From a checkpoint of a small image flow-matching model: 3.63M parameters, arch unet.
Rows from block 3, named by matrix and row number. Rows with one number belong to one attention dimension. Each number is 500 + 50 x the weight over its row's rms, rounded and kept within 0 to 999. All counts start at 0. Numbers have three digits each. After the name is the row's rms in percent of the matrix's.
# v: attention value (model.enc.2.1.attn.v.weight, 128x128), inputs 64-127
# proj: attention output (model.enc.2.1.attn.proj.weight, 128x128, transposed), outputs 64-127
v.13 064:499499501584458501467505504497501500440500503483508497508504564499514489537541535503506493597544526457246500378510416566530481476544502507499494504468386513517456538498609483570510479500476492
proj.13 105:522535515458603500560504501500481501487602503530584497499496489500478505490506423585491510498447503529620502524389496465520555483501499494499480492501644541515435509647501532497556459532499577
v.14 013:502499513535493514474472478491446510511481501427491500408536507503499512511496556595502473493498501508497496498502499480604359503517492499500517484485476506577506657511519488564449478500494528
proj.14 015:485500575478552491555488441437590477585442508424659507497531513528475508503477513571496502410479499493533514492617527470547418518558485452502500519500546495512505473507475485485480513500517500
v.15 087:498499504514503493502495500491607797584499385486495494498500527570508500536541501497505517500500475492398467487500524489606509501492501534499500456500539502456499510500500460440485508499500491
proj.15 163:494499500489500502503496512492542369509487543547380501508525488499498502505498500490499520559479509284498494499496500496520488541500493503514511521583500504534509500668510497609413491449592505
v.16 045:499555500500504504597368579479499499500501490506506500503472504508486554519509375499499499422500500500500450435425500501504501518445502504509384498501549500520409468519569495498623508495487464
proj.16 090:502443529492482590427498447414509479448354487522502500500494460583598477457470503467515472498512646510497532478515544546500491508502509476502545501519502505506500436410508529500518560467446485
v.17 079:500456503554501500500380517509492494491544506513500454499501487496483500500499542517489492504500486482499495437498492495492465501498499510496500498452500492516499539501500521500501507427525497
proj.17 122:499266437546501497510504491497548426606502525429564502560501457499501499500505504495431499500502492490502500499507595505605500630502591474492505503500503499501442347502493500510500467474502594
v.18 064:503499479500500500500515480484493500529502501514217504501491515559517477541510491505458476507526476500494500496262510499469493497501502449516499532518442500501502501490424497493616500431516495
proj.18 139:493501515523516497503521500615549500509500522606404500401499507505473473535500488502498500513498334636586494505499495525448500448519479523476412500504491503526500504542545501511494553507492503
v.19 018:445513571515497510422507471500510409483497553497547576439407503499507440528505481487425500501534509473548507499492472482458481640488496546513506528501469357500430516501480500490481514524534527
proj.19 018:522500503573503478578562500490500395525488500510430503349528417500507443517530520511570588490500501499444500549381492506679547522477487504500500489261507504461472573489504509476510504524488542
v.20 074:497565500481432508521500503513504503475501590499558476602495500501452512500495500547500466503518499346499440503561501511508637529500509562500493500506505495499519509510505500613501495501506500
proj.20 132:530477501459455510508498498495421499448482501498526449507477520393516513475498530502517500501499379500566502483561564501497668525490716436500510448496423466500497422466458500387514518493500493
v.21 049:496510500500501500494491588587480499489529500512488502453500541510468525502499478498490493500495525482500481430374500499585487432500502477496481534475510485489500503486503422506474483500519504
proj.21 077:534451504514488515503500497476531327601464551572462509529504472607540501634514564501467442479438557492522499497661516499501498500532505507503503501596525511461499511474502495499441411480502560
v.22 035:472502495500521506476492505531500496480469508497474500568506500500500520481434454533486471528495506499539421542498496518494500500510501467499324507494523500702504421496594512500522451491501498
proj.22 049:505497503558535485396541500522546498516501500538520596705501508496524479505483520548500505433516640457493494483513565502468582487500485510461470472529458510509541499472483495354499547454501489
v.23 082:499548498423506498509503434500443502500520507527498497529227500494509500501501508500500526464501599445553475511522542497487532498490500488497499589552455500473603508408418497509504564507512435
proj.23 212:500526500491500499499577499543501608507495500556582506511501500434500506528520533526503494726492771511497431526549479501505450459480495520500537529502500478499308419499505495500542493501523493
v.24 026:461495557353500506501468482468437523475530507583502619407382469459512501482500494438453493544510517480499555517529410686465493480492500494500401512514392497495504502484477550498513497512597508
proj.24 037:496500514626678500553456544507426427502497511478637503500499511471500386513500510507482450429498510499509499452500513458529510502578452503498452550490503491500500491656622559480417503463477488
v.25 024:494470518509501503500481408517483485511451495488507509487513457484500495455498523569529484474496436500507516490497459509505502503528581500429507449492495557508500509613524502397449507505596462
proj.25 039:500534498501570484486504458502503324500502583497534544528489507498500503507502466548523495463508560472348500521537508503518342556493507458484511497500494470482467495494509461661531506495502485
v.26 065:500479606492475503477493493501455499510475509480699510506500403433470491490544501491499501437504500500510419471496500500506529457456475482494504465475495520521550501360496545372484504579611501
proj.26 112:501556427511500486525472488498477346496532608500533496426519574496497517455484429405495494524496482390478487538484533471514399577532510500498510503488406458409559516327498456506523741495502489
v.27 065:384500500413499331489481532527519582453500483522460501499489502429454506509499454510399500493510500499547496471489483506451489500498484504501493525375500499502679518331499486548520496491492504
proj.27 129:569504572515533553510505479348500599520346517555498493500525451536501483490502637480500500492500495497469448532497497499500378376491500455412523510491518484426482464341475507421498486478501488
v.28 044:505499498501543488480499494504521500505415447510505444500412501510534476503503466465500493554588473500497493510790506682480494496506501521501469485505500526533488500455478514499499500480500499
proj.28 087:511501465460538495504503495500303503453500441493528549298500501470412521357495500470498476501523507548509473500323481392536499487484633487493472535471499502504503536510517499467498428543500481
v.29 019:492548585547528481539525495455500490524512497502493568520470491499519472385679505663548475494360502536511485487477426492224497496506489582487491489510463516441487468508485510479501500499516507
proj.29 023:496569499496501490424533498513497493514490500496501547539512465641491485509381506629465475498327502512496517503472495500484488426503474490469498505500542568474480501410577520512463504496500457
v.30 016:500405515339460500660502499465480521495577430508506507508508504498458504500500501509516500532509502415502461500530517500493506405553474483499516510507487500398594471411497403466502528497514499
proj.30 022:457534500498503500495490504501500485529520512501525496616497451491500510617500484482526470500456500504460514525503505526477540500502494537507498479437499494320492496500505500496499444515488521
v.31 019:463488501424496501536464481570499507496480547553397506505524466474626501550539501544539517497493680553441436518512515566433541453511501519517399534556478501500497451508547500542492508515499495
proj.31 029:518380502533497550485503529503500518574551460547427455490537597497595507494471497483448394493500510495501493473494502524466504512560459462460503480516507495490502430562523499483452478513495625
v.32 019:558544492492592495507498500500503500500436505444503487500504430485439503501500518557494479498449542481500497509345500520505386480493498501509505526673475561321458507535415508501497472467495476
proj.32 035:533516498505505537493502499418502340523516511448371504499512499658466518499499389454500484513476452573519445533518507483500489465484474527495500519501557499498501467504537507470498488475515500
v.33 075:493490508493516503526498496509523474528559481491500418456492492500527499505500504502505501547527525255501474502500511505511468495505501534502503502503606492511510500578539498392236473654500562
proj.33 173:539500502530588501499414460489535497497481181521500489500498484496525500500500518501516489491576499499353521508458500500500431477494495441455502492539522479489497503499591450598490437484500521
v.34 025:511508497572505552492472500498501499496488498470501500428490489489500468563498506500386465506532461496207478515532501500478499530501489516593505503558537499464496500523630486467494501498503504
proj.34 042:497506499495518506503389512502494546409459497495522498375500501530565539654504502488452492500514526503498516498538498522500505521522495494430503535507494511463325507499487454503451496500501474
v.35 019:513551559509499496495497496501500461504500510496519556479588542566463521500495501326502489549482394515500512501490384434495494477515497445468496421490499501501500456494415614488521508515503547
proj.35 027:576487566473504496505500452463499526603505510526514500545526435557450489470516504445540500526506538495500502364511467492500646492500553502489536517476501494507469495501478502605502466612499482
v.36 016:551679520486488446521502514493503500484422491513519498484469500506332612501492504411499500495496510520441595467499615589513552523556515603476403433493500500463503488513482500459507506558419459
proj.36 025:558506575460408513572452606478499489506499391484503461583472452487499446501510377474412403492517500495502501499495492440504501492498498496483492455434546501538500496481440471498641478496491516
v.37 024:549502504387500542522497433546535500496500499546477461500443492421485497500500489648489489500495492468503505486498520511492505533502495498473493517506556499451513442479441499494526446519495495
proj.37 043:526497467547499495500502515438573500422505586543403456499451465443550495470500535510514544458494512416546501529495504499490492532354524445477452477512630506501487501481548501500584501477509534
v.38 017:505455449492517515446505500511439461486502498485493500472504544500605493504595503395500367636517395491500506673512253506501474515505500348477417456532503490453504497455539515481440500490512421
proj.38 026:499527476504499492495538369524503540460490497524644635419566484477471523510545665500440472528484516463470517500629497513487486452459497435437502505512487461500493498480565521509500501475499498
v.39 023:531462523544502543497667499503491504500530549501508451425554379683501501555500500476548398501496269519491532558468393498496465547460652502494568500509513480500502548509498505454544501425556501
proj.39 038:480479508489500472500498449487496506469500406549504506310517500512486522504594515498575499467476500488513523493547517491497578498467503511451634503481502482481354334535421501346487486492505522
v.40 032:498500501484500419585502399500507485505471458478498504503450500495507493508531481500498519501434491487502500500468485496449499446501676339543498500500511504499521523494505489501525710500530498
proj.40 095:546510452539504307481498484455500497411506736500498518476487499500512493502500534493500508500503495494504467505506328506494596546428503499515444513471495466511501528441455488533570500462501554
v.41 048:508455499568504509498497490502502501581564498506539491510498515670498501496493528490500496523528496530500518500464433542501534500561548316520505471497639500499502656569495500376480422536500597
proj.41 141:500466433502500492500472498496499555522516258503608498612501519512500495501499494498440554511507489446500582477500468497501601489495448497521498543621500496496500510502528501500386411464500502
v.42 020:500453496510604500506487457517525499404499527475424500491376500497535461498507477500531500754521474499499489494515504494499492492507516423488587496500499496379497502494513409513495500484500506
proj.42 030:502500508518520473503480477485498580700504470518453614534490489568487480498516523448549507544528497530467542389494500557500486503472480592500499504501523494491413410581498457509313344508498483
v.43 066:501503500504503501535478652507420500499512494490538498510543499500448511485491500554537500512480419504475630498668474497489525447477500498497521502500493516504323498500563501685555499500497463
proj.43 122:499575499377433554487501501544501497560431624575464496468486495497508578494498499536499499522508369532508513501512503510601499510502523564498651550501386497460739513516511506503503514483491496
v.44 016:519485594517498492492523461500530494516454467494451566503505495421485537500500453499506488303522500430522578468483512535666503509508500588525505456466465498504516494526502511471551492496499580
proj.44 030:506506512483501503656535507497567544621523458509484502505499551525458519551473495493471506514500466500488554534540489500501504495432409499508519528357501567479503669513498426510497398535500439
v.45 014:549494485503556512499474494530500447494511521370500483486506573352501491522489399600493476499495518466500403567446448529506448495526458625459541504510651500468510551569523466495512494503500481
proj.45 021:540457495500563508489498491510585492487458510503481722530466506576506484569512534530548500541502492505517503535547495522407519497442543369439497525504623500465340464554536526528470496506537470
v.46 021:491500502592473524503449523386494513644569457542412500426501519537478500224522511504516502532476473453481562510484500500495470527486514498415502526365490533493509500508434502498498525526544535
proj.46 030:510501496498502491436498481452538497540539514498547529480494502504475612384499485603506472499484522529500505469401503460433525502590495501511602487536493521498664508480455504658531514595507523
v.47 016:513550494512506570641520543474504497436501504628503507398496493526489530499501578515534472510428495507467556499517441512489486307603529523504505500499506534485503511499485505508497472509553453
proj.47 024:501549486499514500384504461486399528487494451583689500457484519512501502423526609516355487497501555450520497502458487503530436500553536439578462503535497537495523546515492505502506595517465475
v.48 011:507459476427499502556499479500501554490496504527492501518500578512483501434499508556501539506499494485503503500621499498546501460534602464445437523519501504603385507482622481557442490509542434
proj.48 013:505502481456502377337501509478429503525474511473473500443499599471535503500485496479495500494464521496506529491498468489498418632472495499470465492468340499502444478498492482537421496500474529
v.49 027:514541500504569500507478500496531527501499378494474504484501499498508490514490508575482505500481574500521455357467484492503501501643491500481624492490522447501519497497408494394514644545500475
proj.49 055:549498502464528495500497493463374427473495501370464490506480464492502501328449502489484500450501495646500393496498387501515518500498534498483499578448527495510554503470368507655540449509482502
v.50 012:465506479445475506499507552535493502449434562537496472539510482510500457507496551568553503479534500481529533496502530589458451495433493626497500510507395496453420509477501499609502486542513521
proj.50 018:450507511518498520475482533610505523534530461441385495473513698567549508473459449444479475496499500555563525627506540542499492500553447541500523475493500499483463500655500578492530497501468500
v.51 034:526501517500616500511501495513501501517499498506443464499467503603729500500483529490499500500511508423506461499512287516534505500564498500475513525353499584497499499490495410500501499483500530
proj.51 066:568498465503689464377504497532500389523482539431525599405459477508502552456490489517506545611503531502427399481537509511675581480503586510518543498499459434458498441500508505620464511438495516
v.52 050:526476505597485392500518557497500500502493481501501481171525510504489510502493498497500499500500388500480507545498500532484517509496535502501514503500506493496509515511500500502551379533580503
proj.52 100:539501491489493508531602526536508551519500284516502500458495460566488500500523499619502506500506427496506501500476496499491508457521376477500525499500522617370503586500500497473600437599555500
v.53 024:501495500494362413430455484502501466596390497493520508474493500546504500484481501500502507560499478500502479535497556470501505507520499528534490467433498538533525258492395494671508539504499505
proj.53 038:507520517654499493500495444498441412486563694557533459495509349522461460499502448359512498504553503507490500376462498499481542564500480495512496444487499528530504570462467505504502484542517515
v.54 018:554463483456480422407493500501486498509498500504527492508441501460501494321474475520508469490451737497549503500541465498521537480416498491500460477490500523531496570376595506510504482497500500
proj.54 027:513508385504366389541504485531496360498498509452481578529499527468505513513508499551476520560458442492439503490527483499505359550410556503501416498499437441497502508499509512612507639471480542
v.55 071:480494500500588517501499493486503516495491500509481487495515526529491501486500493417505493503498348500538547498482487519500520507494502504510461468500371497500480507486488482427498330919498585
proj.55 192:486477500539452572500526502482543460498489015478500495561516522500510498500503506508470455508554499500429506494577500510496491524499494512440570490500500500464493405503496507500500482529512499
v.56 019:448496502501500559499445499422365495510493500540437488500539416501501579510466500490500502565545472498530644468506535508536521447448483509530484473501474522546503502514520501415429575458448465
proj.56 037:503597483504531500460500552531498506326491485497499541476499504444533504474495465510468499503507511473434503496403540485501505447590520508671503496569449479512533516464484467501558620486500497
v.57 021:512307512449585363513519500478443504573528500549507503527490472531490468485500531497538500500497524491526467469528494504487426497425500493504500541501496516508499507512341505509530502490502449
proj.57 036:509552483500558449393495491537504251495500500478531498484472552477449511498486470548512506502514498437469388495364497501486515499507490500586522462494390510528579494502509501502500600446487500
v.58 043:517531474497522516499506500506491571499491508500507500501549248411492507485506521497485468489545415317490444507503450492504610527499600496479503492469438500470517476527374505470444500500533430
proj.58 215:511519498399502500493500500475494757498503484491519502651498500501500523500500500512500497487500481287499475523503500501492500363479482493512475504501488553500545734500504460500371442477501503
v.59 048:492501492499515477479503494433500500511381527520515578539699520509487480414499563510497568500519500451472494510466500500480494460500490498496492472526474513504463469500479569604524499499605512
proj.59 128:366535501500486500520526463510500401500500517509501604623513502603488500509531500500532500513504467534504498467645472459497412478501499502457502450506262499503496510504376500525536431500541503
v.60 045:500506495465504504469478616500569480520518517501497512500501499506494524498499505511483492500522520499488522618464472504516498671505517500500457500500499490500507493499488501496494632505500480
proj.60 084:512497500453498515545516500495499475487548519425531500515507498554439575649520480500510483354503457503515499530715521500483557464467501550513506535493493514498503529426479489513568501443529491
v.61 019:520500470480502495419525482500494499398553499529502490449405547360503524565535447461475626501604641513526546500446503518506499485611491500518510502607512485489543636507495498514456500499518503
proj.61 027:517439501520499580647542485495478401542361498425482475501507543549516502511474499447457493407481491506512499471513492479503280503470501386447502586451599502500439505457522581498481539432481494
v.62 044:500498501564503496500446455530505490499502498495437472516435505499500495500509521476508499504500474704470495501554501500373561490450593421466474523517488499532506510510395500507483638498312496
proj.62 114:464628501502512496503541426523479579494481500495558517503366505516531496491526504523499490485480502497500505509591500496477590498500501503399499502510475502520535500487484501348484501500507497
v.63 029:501492503536512489506513666503401442491546501455505497591511501550500506500492493560501499498495483502484499575503437536429514500510500495464501469539503500513438405504592462500503425445439509
proj.63 042:604508487492492453489477502539504500476532482555529505412463486508505578509510494537477577499482500467509587501647500495534499500512508548571493499500502497501374474528540545494573541384520535
v.64 123:473500501491500460573568482514514487499487480499500489501497529480500493489525496488499499497486499500609475496486563517500500517488282482483508531510505489537483499525500493494518492499459506
proj.64 085:485623506501505485506515443514501467504553535500514491583490470503542462553524483504500481472500533501507571501524500501514510529498648500518493510522503496498480512594486501499512541485496510
v.65 138:503500499493498501483465505531515500509517595502500520500503510496528500999496498499510499496516516500509489478497500499497502457504527504503500500532498466500444500500501454501472501500497503
proj.65 115:539500456518545496504516562502499494488507404500628481500502504500478540032451518501501506500502511497502495502496492499491540510520514499501538500471501611490514496489508520502498482501499498
v.66 136:520501500510505512505482455504418474500502500514500499497482499480530498499500513503500492511497507501498492509518505497485500522501503509502499506500503497500437476562496519530516596886501539
proj.66 108:491482493515445452507587527504500603505500553472497476499488500487479503503530476567532497503438499499498500501447522500465499498498496521500517439501393496356518519374520479507483489376500401
v.67 159:500473500520278430650558502495537503508528504474500246463505500503500499617505501500520496500461516508553472494447525641509499486500497505574501500453487499504434504502498500502496503500499498
proj.67 130:507500501499672495357433499492500500506569499501501711571477500486511523500488505513498500497482502499397499499501500475517504500486496456392484509502499501488518464501485500518500507495500500
v.68 139:503500512501423493503500506501473504840489554506542520503497483468404500500500504500512534390500405513490520500521487497496505493493368507496502495459773490501545562495498505494515498530499479
proj.68 092:483499497513505502451504511501462579127500505514500499503528438575707489496524524499497500611488500501513489517483498500501509513502566501500500490501282477494514500499499512477495486410520505
v.69 144:534491449509554500500484509560499526506481530487505496494501515500500489500492501516511517500495516500500484498501490496507136508500488500493503489500530497488501606471517500440480498635494501
proj.69 124:491494502498501501502565497497500432533646462501547501502510491500492502500492509506516515519502489448534475500500500522501848500472500501504484503499525500500504481612504514501499498442502465
v.70 152:552510507509696503540542499501505514501525496500496498468501492494500466497492542885534497526483498497486383585510473500500476498489518512481500500530467502494500496399494491500511491502527486
proj.70 120:558497501453500502496504500521500497500500494502529501499501500415498495492500535041537505504528489454500588515514472491517570502499517500518517508504503479500516574502560500523502507508503463
v.71 119:500470504498499484510513487495499498502503500510498499525503508500503502497489504499534500502514500525503512511771511481513511478491494500505526435488506500499532478490503500484501492484514508
proj.71 110:433497466454500495485439506513516471496493496496442477493496504495479498505497509477495485500489553500515507500349494500483510500496504503500499501500500501503517478500499474504500496502452503
v.72 224:505488486507524500503499505525534500516502537499503502546556505499500500498504499497507521483501500524500509502486500509510502500500500500499505503501500496474505504502496483495013484507505496
proj.72 079:500502500441514502497500502505427594497522472565500499507436497499482500486499484496496505499490521504501492502500500497475500495494500499502480499500500496551500502499501499432932491319501493
v.73 211:501519499504503501502499501497507500504501500500432495550519513503503490525450500515499518501510508999498495500500489502510492506512508538497500496500500491494501498453540513572504495500499483
proj.73 085:481500479494500477473500508517500528396518502502503503500403501623496500500479528452503493535517461098495527504501552489520495517494498444503500493526439489480479499631486483508528566509505499
v.74 123:500498524500500502551500492499498539488531501541516499500506496522505514499483500501498500504504490546503491503505497402500504102521490488524460484508500500501510500502500500501441505515494500
proj.74 118:472497473507500521499510499499527508505504503585499472493537490500478453496495509502479477521497481524519502499457499491455504791499493471509500513495480500521507499495492494491498481500499493
v.75 172:509501491537498576442502488478476501507504506493529467493432752497501503497500503531495502500491502469500499645493479520524498490475507493502500488460470496501492495500461488499495498505501511
proj.75 110:527498479496485496499501500520539499501483477498496501506613348528499500499514500502398501498472505496500502250501496497503513502502494520484500501498501498556500496489618495491556483495523468
v.76 216:512499500491533504498500510480486500514494482501500499501533500500501499520490513500498489488501536526496497468498509500496456469497500499403500531498500492502476494502501502501500500498506498
proj.76 103:500495482498501503501485500502534505499646507500497500461493499519512497490499503501520500522500468499475546499512500498463588505498490515582497489500497499497488498500499509500596516499472490
v.77 120:497506501489492529500483500544559911499514485500502502498494527459498493497501553502503500498500445325500495496545501501469463553498511500498488495500503498503698500500523503508354505493503504
proj.77 079:494500503501473461506537493506450099500493501497501550501503495506526496505487512500579532507494500704514469496505500507500507505500596502502501517389486460501412565500500494500548507503509509
v.78 133:475541509526486500482496504484503510483500497531538493522498609506487497498532500502505461496533513488488487452500502527517500498502500502520505503499498512507505507501533531500517519481463544
proj.78 111:523421498495500501500514500491498501495424491478497500479515450498544495459500498493501501501430496508501500475495515500510478486491500499534505501507497502493499515500503499445496497499563503
v.79 130:500521494488495510503500488473274501518456489304510468508500509499500502504498500501494526436499506487503594497536497500501527500500507500492505502493519486509632494497505500499509509493486502
proj.79 088:499495505493494508505558500533778519560493501497488489493500513464500525506499501541516468531500502500501462507498506508495495439511501500500498500527507499500407501526463494475500498500512494
v.80 149:503498501501499500501499500494541497500499500501502500498500499499500484497499500502500544492513509486505498499500502495574500510548591518618472499535500495502501375501499503485511500500471497
proj.80 114:500618500500546503500465494500496508467499497503491517502518506483379481459511503502501501492468520491495538486500506502499507500502520472500490500491518495509482514500500499500500501528534461
v.81 136:500500500502492500484499502514516468446546501502500501000488477511493495500533497513501442523516501498493494492500495501510503501496499499499523499495490521505501495508543481496499497500503497
proj.81 113:499500500500516499503476501497500502500454497507501500992499534470500500484501501499508490498528500514492528501533503499499467493428504525487505501490498500501494476502496507520501495503475492
v.82 142:498497500497505500501538499501512474500483526500515509501520507509501502493500500476504454561500558500503444518492485466500498500498501498499503512495498494503475496499501500499527498500502509
proj.82 125:500499496476520557500507504503509500498505502500484492498498493503497501495499503559502516400493500500501535522501521486464530496489499388497499495496487484499491508436500500499511500502503468
v.83 127:502511539501493500565478509506495502448509495491498502425499474480490499511499469431539473623496506567495484552500494500500484526502498526505515501506469496142543487467562503499534440436499500
proj.83 107:519471495501500506477534500500475502500585502499500501491502550476501504500502598614494475395502510501505523500502507505594501505507500403501501500533540477846507439499500495505495575593498535
v.84 174:500502500511538511500505500475502492530487498499591500515497523392511498500523495472500499501530504326495417491507502500497470499497703514500514502514474488491500502502340500502498490500494501
proj.84 118:472508476500522495482500505521508491500558500537503497505497515592493500500493520493461480508471503498531612504458500488544517479510270523495500441505502510493500500510648497535503485503503500
v.85 108:497478476523539499493502486510522502527516175501498494500511533485513500499498500493500479532514500496476484500503501547498500500535497495603483644495556476500505519524493410513399527499501499
proj.85 110:508501498515503500461496500500529498485487829491503488510490425568451510482501500497504493482444500505417477501485533494536494519544489503524503419510476521500494497440541530487504406501500498
v.86 159:499512503499500498500496505504508492488499500498501475496497629508432499500501499496499497616501515530499465533499482500500502501498490588499497487494500658499370500520498502500584497502502496
proj.86 106:513540504491516554543500491491495512509507503515504499503462436501555506510501505439502454300471498508483512421501497500505496494483551412457499548505500294489552494499499477471501495500496497
v.87 148:500535502495448501521486501448503500495518477496548545461387499502499505493500507501498504497460506425508494494503391499502499500498479655495436498494468563488503509523477441475496500500503425
proj.87 118:534447539499488496501500502456509584500475506583477505497539503500539535500494502472516504481556533548506502520508498501560485501494532477500470520496528403495501500500521497497496461337503500
v.88 180:498482500519493500511496493461455430498513536462846530496431448440499501498502506503491465499571549495498499498605475500495503473504500514501499495454405491507500498499500501494531568488494497
proj.88 107:500500519448468502499555508510504534456438500495086502521500506505544544499500500502510507468533500525492507570485497501499505498477498480500491503537529513529504485506496491494580453569496492
v.89 221:502495503524499503499488500453500525481511496639502525489525502499468495500501498496501500518500988500500466503503512499497502476503490504503538503498500501502440573505498498511506517500496487
proj.89 085:495493499486507501497500510535535500491500532205500498499503501500494509500505492535500484501491110503501641509500509513497547500502500503490518499499487514500566500499396501481458440455500529
v.90 142:479499500497507388501491504494501577492531500498487501492509500515493510499500500514500498526484510500500476503506489497506503510502494501524513498497503501494484505531539499966481501471491490
proj.90 131:538494488494511634499484498502541306553513505478485500496502493395500520499490493501498500504495513500503500500502519473496509383482496526498566500500501506511586498471496478143500673492504500
v.91 175:500492482523500503501552500502527498502501476506429486442500500495561470501492501500499501495498490499500503484499496500513500501496498500518501474572510496500498473949500500500500388516522520
proj.91 107:541468497496502523532490481504385503460472508500552485506492477499498500483504526330490492468501550516498526505527501501502498500528501500500499488498501502483520511109501501500507585510495487
v.92 157:495500468505483508490500503469365468495500611495593501509490498022509485497499518507499487505508512434503431501541499499500500500497483478504494511504485512511478500499459481499477501474504514
proj.92 116:499511508500497463505472499505557504463490371536501499482500494941492491473543447492514496472501500506498565505486498500443521499501602500500501507538500500497499523563530497499536500547500515
v.93 143:500497501500465535495501485509510500523505544497512499490499363484505478496510498503499502520923503497538506315503502499512508513508499489519499498493492502500426517490504496511486498502496498
proj.93 100:505500531505497500517502498504499509507512485503442506520541508501502499377498501575500521492144494500465522562508514521458495499502485503526516514512501515480497511502535500502502508475492477
v.94 145:514500500505495528518500510518500509469500504505502513500505501508529501503513500494504476515465501474503496499494497503482497493501500532496504496500500504499508484500499497500512522502488500
proj.94 147:537502465500499500497496500515500495503507505500498467499493501503487500514500502521509503561500489500502489504485497499523501501498469500497500498502500485518513500499500509497512506496500501
v.95 171:500514482527466497502489501546501443536497506502498500500506501503500464514481500503500500514499529502518485490498494526506509500500510498520504497500500501503196498510500499503473499502500498
proj.95 097:499492500463527497501505500455500504513521465488525501506500467513495483526514505500502496499491516494496521503556528498584510494476495488493495500488457399500700506494540487496500500499502495
v.96 111:481499494436515519467466451492509525344516460504527501513501519486436500501501499482494575470515500498549490499556489503559505488515499502495493496498583517504734501478528499433501364502447494
proj.96 105:500524500582498501505537501582504458517637445498447499490510487669508510533478446513511500501462496547471578452501491508500549492496500537500391431503604462496503532507627529507656504471460551
v.97 101:518498500419500550482499499698496500452546509493518501454500500589500525496498524499371497499500494544519507512501514508512529491474482621501373491492575500501520499500648500547499429489499495
proj.97 094:497501500500494351482453502519498502511414449425486527561524486580500474501507508541508586523502522549510622530528498485511589496485440549500471579496519510501513472515571497574581501578500342
v.98 056:504504536500499488540496544294478500459500510485558495454526497604467644499417500471520498503380518500492505485502501486553541498531477507502538497541518527496541465465528332485496515487486523
proj.98 065:342554500477499578515463499501482495514505508504583512500496590546515516501472503594461425459437552512496526508560572445497477502518497505597414496488479566487495514479507655567492495499500489
v.99 115:500500522500475499500506500457486496507513509493545495509476490473498503509498490484481497534457479500585567576501531389696512432500490504524509535510631500592500509581496432295508508650494501
proj.99 106:462579494478570499436498500454484479501577442577596426529595498580502502458496514450504499500530503503560544551507476460303534498489487483501492480496497528502480506513488488479602566498497513
v.100 109:523492501500527541446518469544507540501483520509451497508547534534616500311508500501618511501497500497461501502508553515499465499429500556291514502530488453529539500504495467580564502501520500
proj.100 115:499502498514512459581472499500500510498496500500501598514519480496536494500494500718484506486515498443472491516500506495548624495491500516453516507500483501498498488499496495492507525517508463
v.101 078:515491499501478497619469496613545474436575493509533500667475480501507517501488475519475630487488501499521500522456486502529504529568492493532499577375501487497501567658657482453487501498487496
proj.101 090:648511505493539509567520455671552501504579486495496371481477497509504484384500486501566517510472454513561502557496524446525508527504500498496561562500525454510500527509564682553530488439500386
v.102 075:495504497405508518495501503412551497500505498498443495612458577534618514499518491510438496498499483508470500505543495448448508626486501500565487503500558499270568484487496506479504513489558490
proj.102 078:500483521504522432507537476496502683507520544507532551435503502479546503468467516503477492498482419487490515511497509564491371500516508527525502488592484502483555459522596501497410522496552512
v.103 152:522489519523508513612501500500496531532499485477569435509485472504500504478501480509652532519500491500480489485526493463578491501496544500638493485312500644499497500485509496493501522502490497
proj.103 107:535507500499544502622500498529471501527585570494511507465533499466517496549502497494476491514533489503500501500486500498509540495478493541446503522440467498348410495370500500495431445496499563
v.104 104:498501513549624500500513501498500517502443501501500465482429525485488463516500499500542501502463490481457526502511496491467494514488500304561646521505525514494498434509522489480523502500502615
proj.104 106:449584497529476501604505468491452500500501543500663498500505325503500501460496533401347498475515498380419501533497419502500588501498544509414515501500499501503498543524509536502499544500458610
v.105 067:495500471505535488557496495500529517432466491508536499438458469443500492496483496457500521500576516502495430498427496479510500492468499602511499464487502511454496499505601500541467508493523502
proj.105 064:523493499317468503528494502583500468478522496449542462540489500449508531556494489482549474480554499513522498500523428530377567505489446509475503489506500504469505525425440506541539447505472502
v.106 113:498512517447496484531427518561511500490535485501521532474521436502450513500504491500500508525500495532509532465464364506483505445534510496725493520405506558546500513500521509430493499497531592
proj.106 095:510525480518285500553544544470612482546461467507463500499469557502501502489483490507485501726450500502498500374508488499654519508500497551543527472498503500483525495553498497493675505500495502
v.107 120:500508489542527474505513518468497505510502466473501501504459534474521485503580502506453518473536548344386582518471529494495680483519499518499596503540469488470496562506484506307517504530416489
proj.107 097:558481498427502523507601499512502540524501501504541510530471539497500499504498562436527518511525381477494497502615489460502586578446532502501522519476508500500511324500429503464516500467546488
v.108 086:497501500400500500645504506685514498500472603502426500502503732504500510499508501510501520489496513534500505567517482521474453492522509560548499480705416509459500480499499508505494496500500500
proj.108 080:385496443499505500577503494438523543499514356500498465496560360498497498496499406569457500566510505501487502486488501501502498497500545498635514499500506628443599497432472498528500504568506407
v.109 092:481411503513499490510523546459498494529531503497622501504515502505488500411494500494498455484513485495509427500513516479498480524511511497476433492309295502510298500499500495502504434493507536
proj.109 080:464521496500463477497492445509491457480420501499500497515522496502618501529497529582457500509480554729496468478612500408504492511515537472498529518450494548495469468421493500482479712467566501
v.110 109:500501500563511499487520501520498483501490503500491501500564497501502503551499509491578502536567436493476500500501520443500521502504488400668500501484404498469500481543524495753564538482514573
proj.110 086:474579499417524490528500489535498547478613560550538520503506502416501495500489502555503555472419562151498477497515424492493494501501405495505462507510460510633526500547528432527499516536504501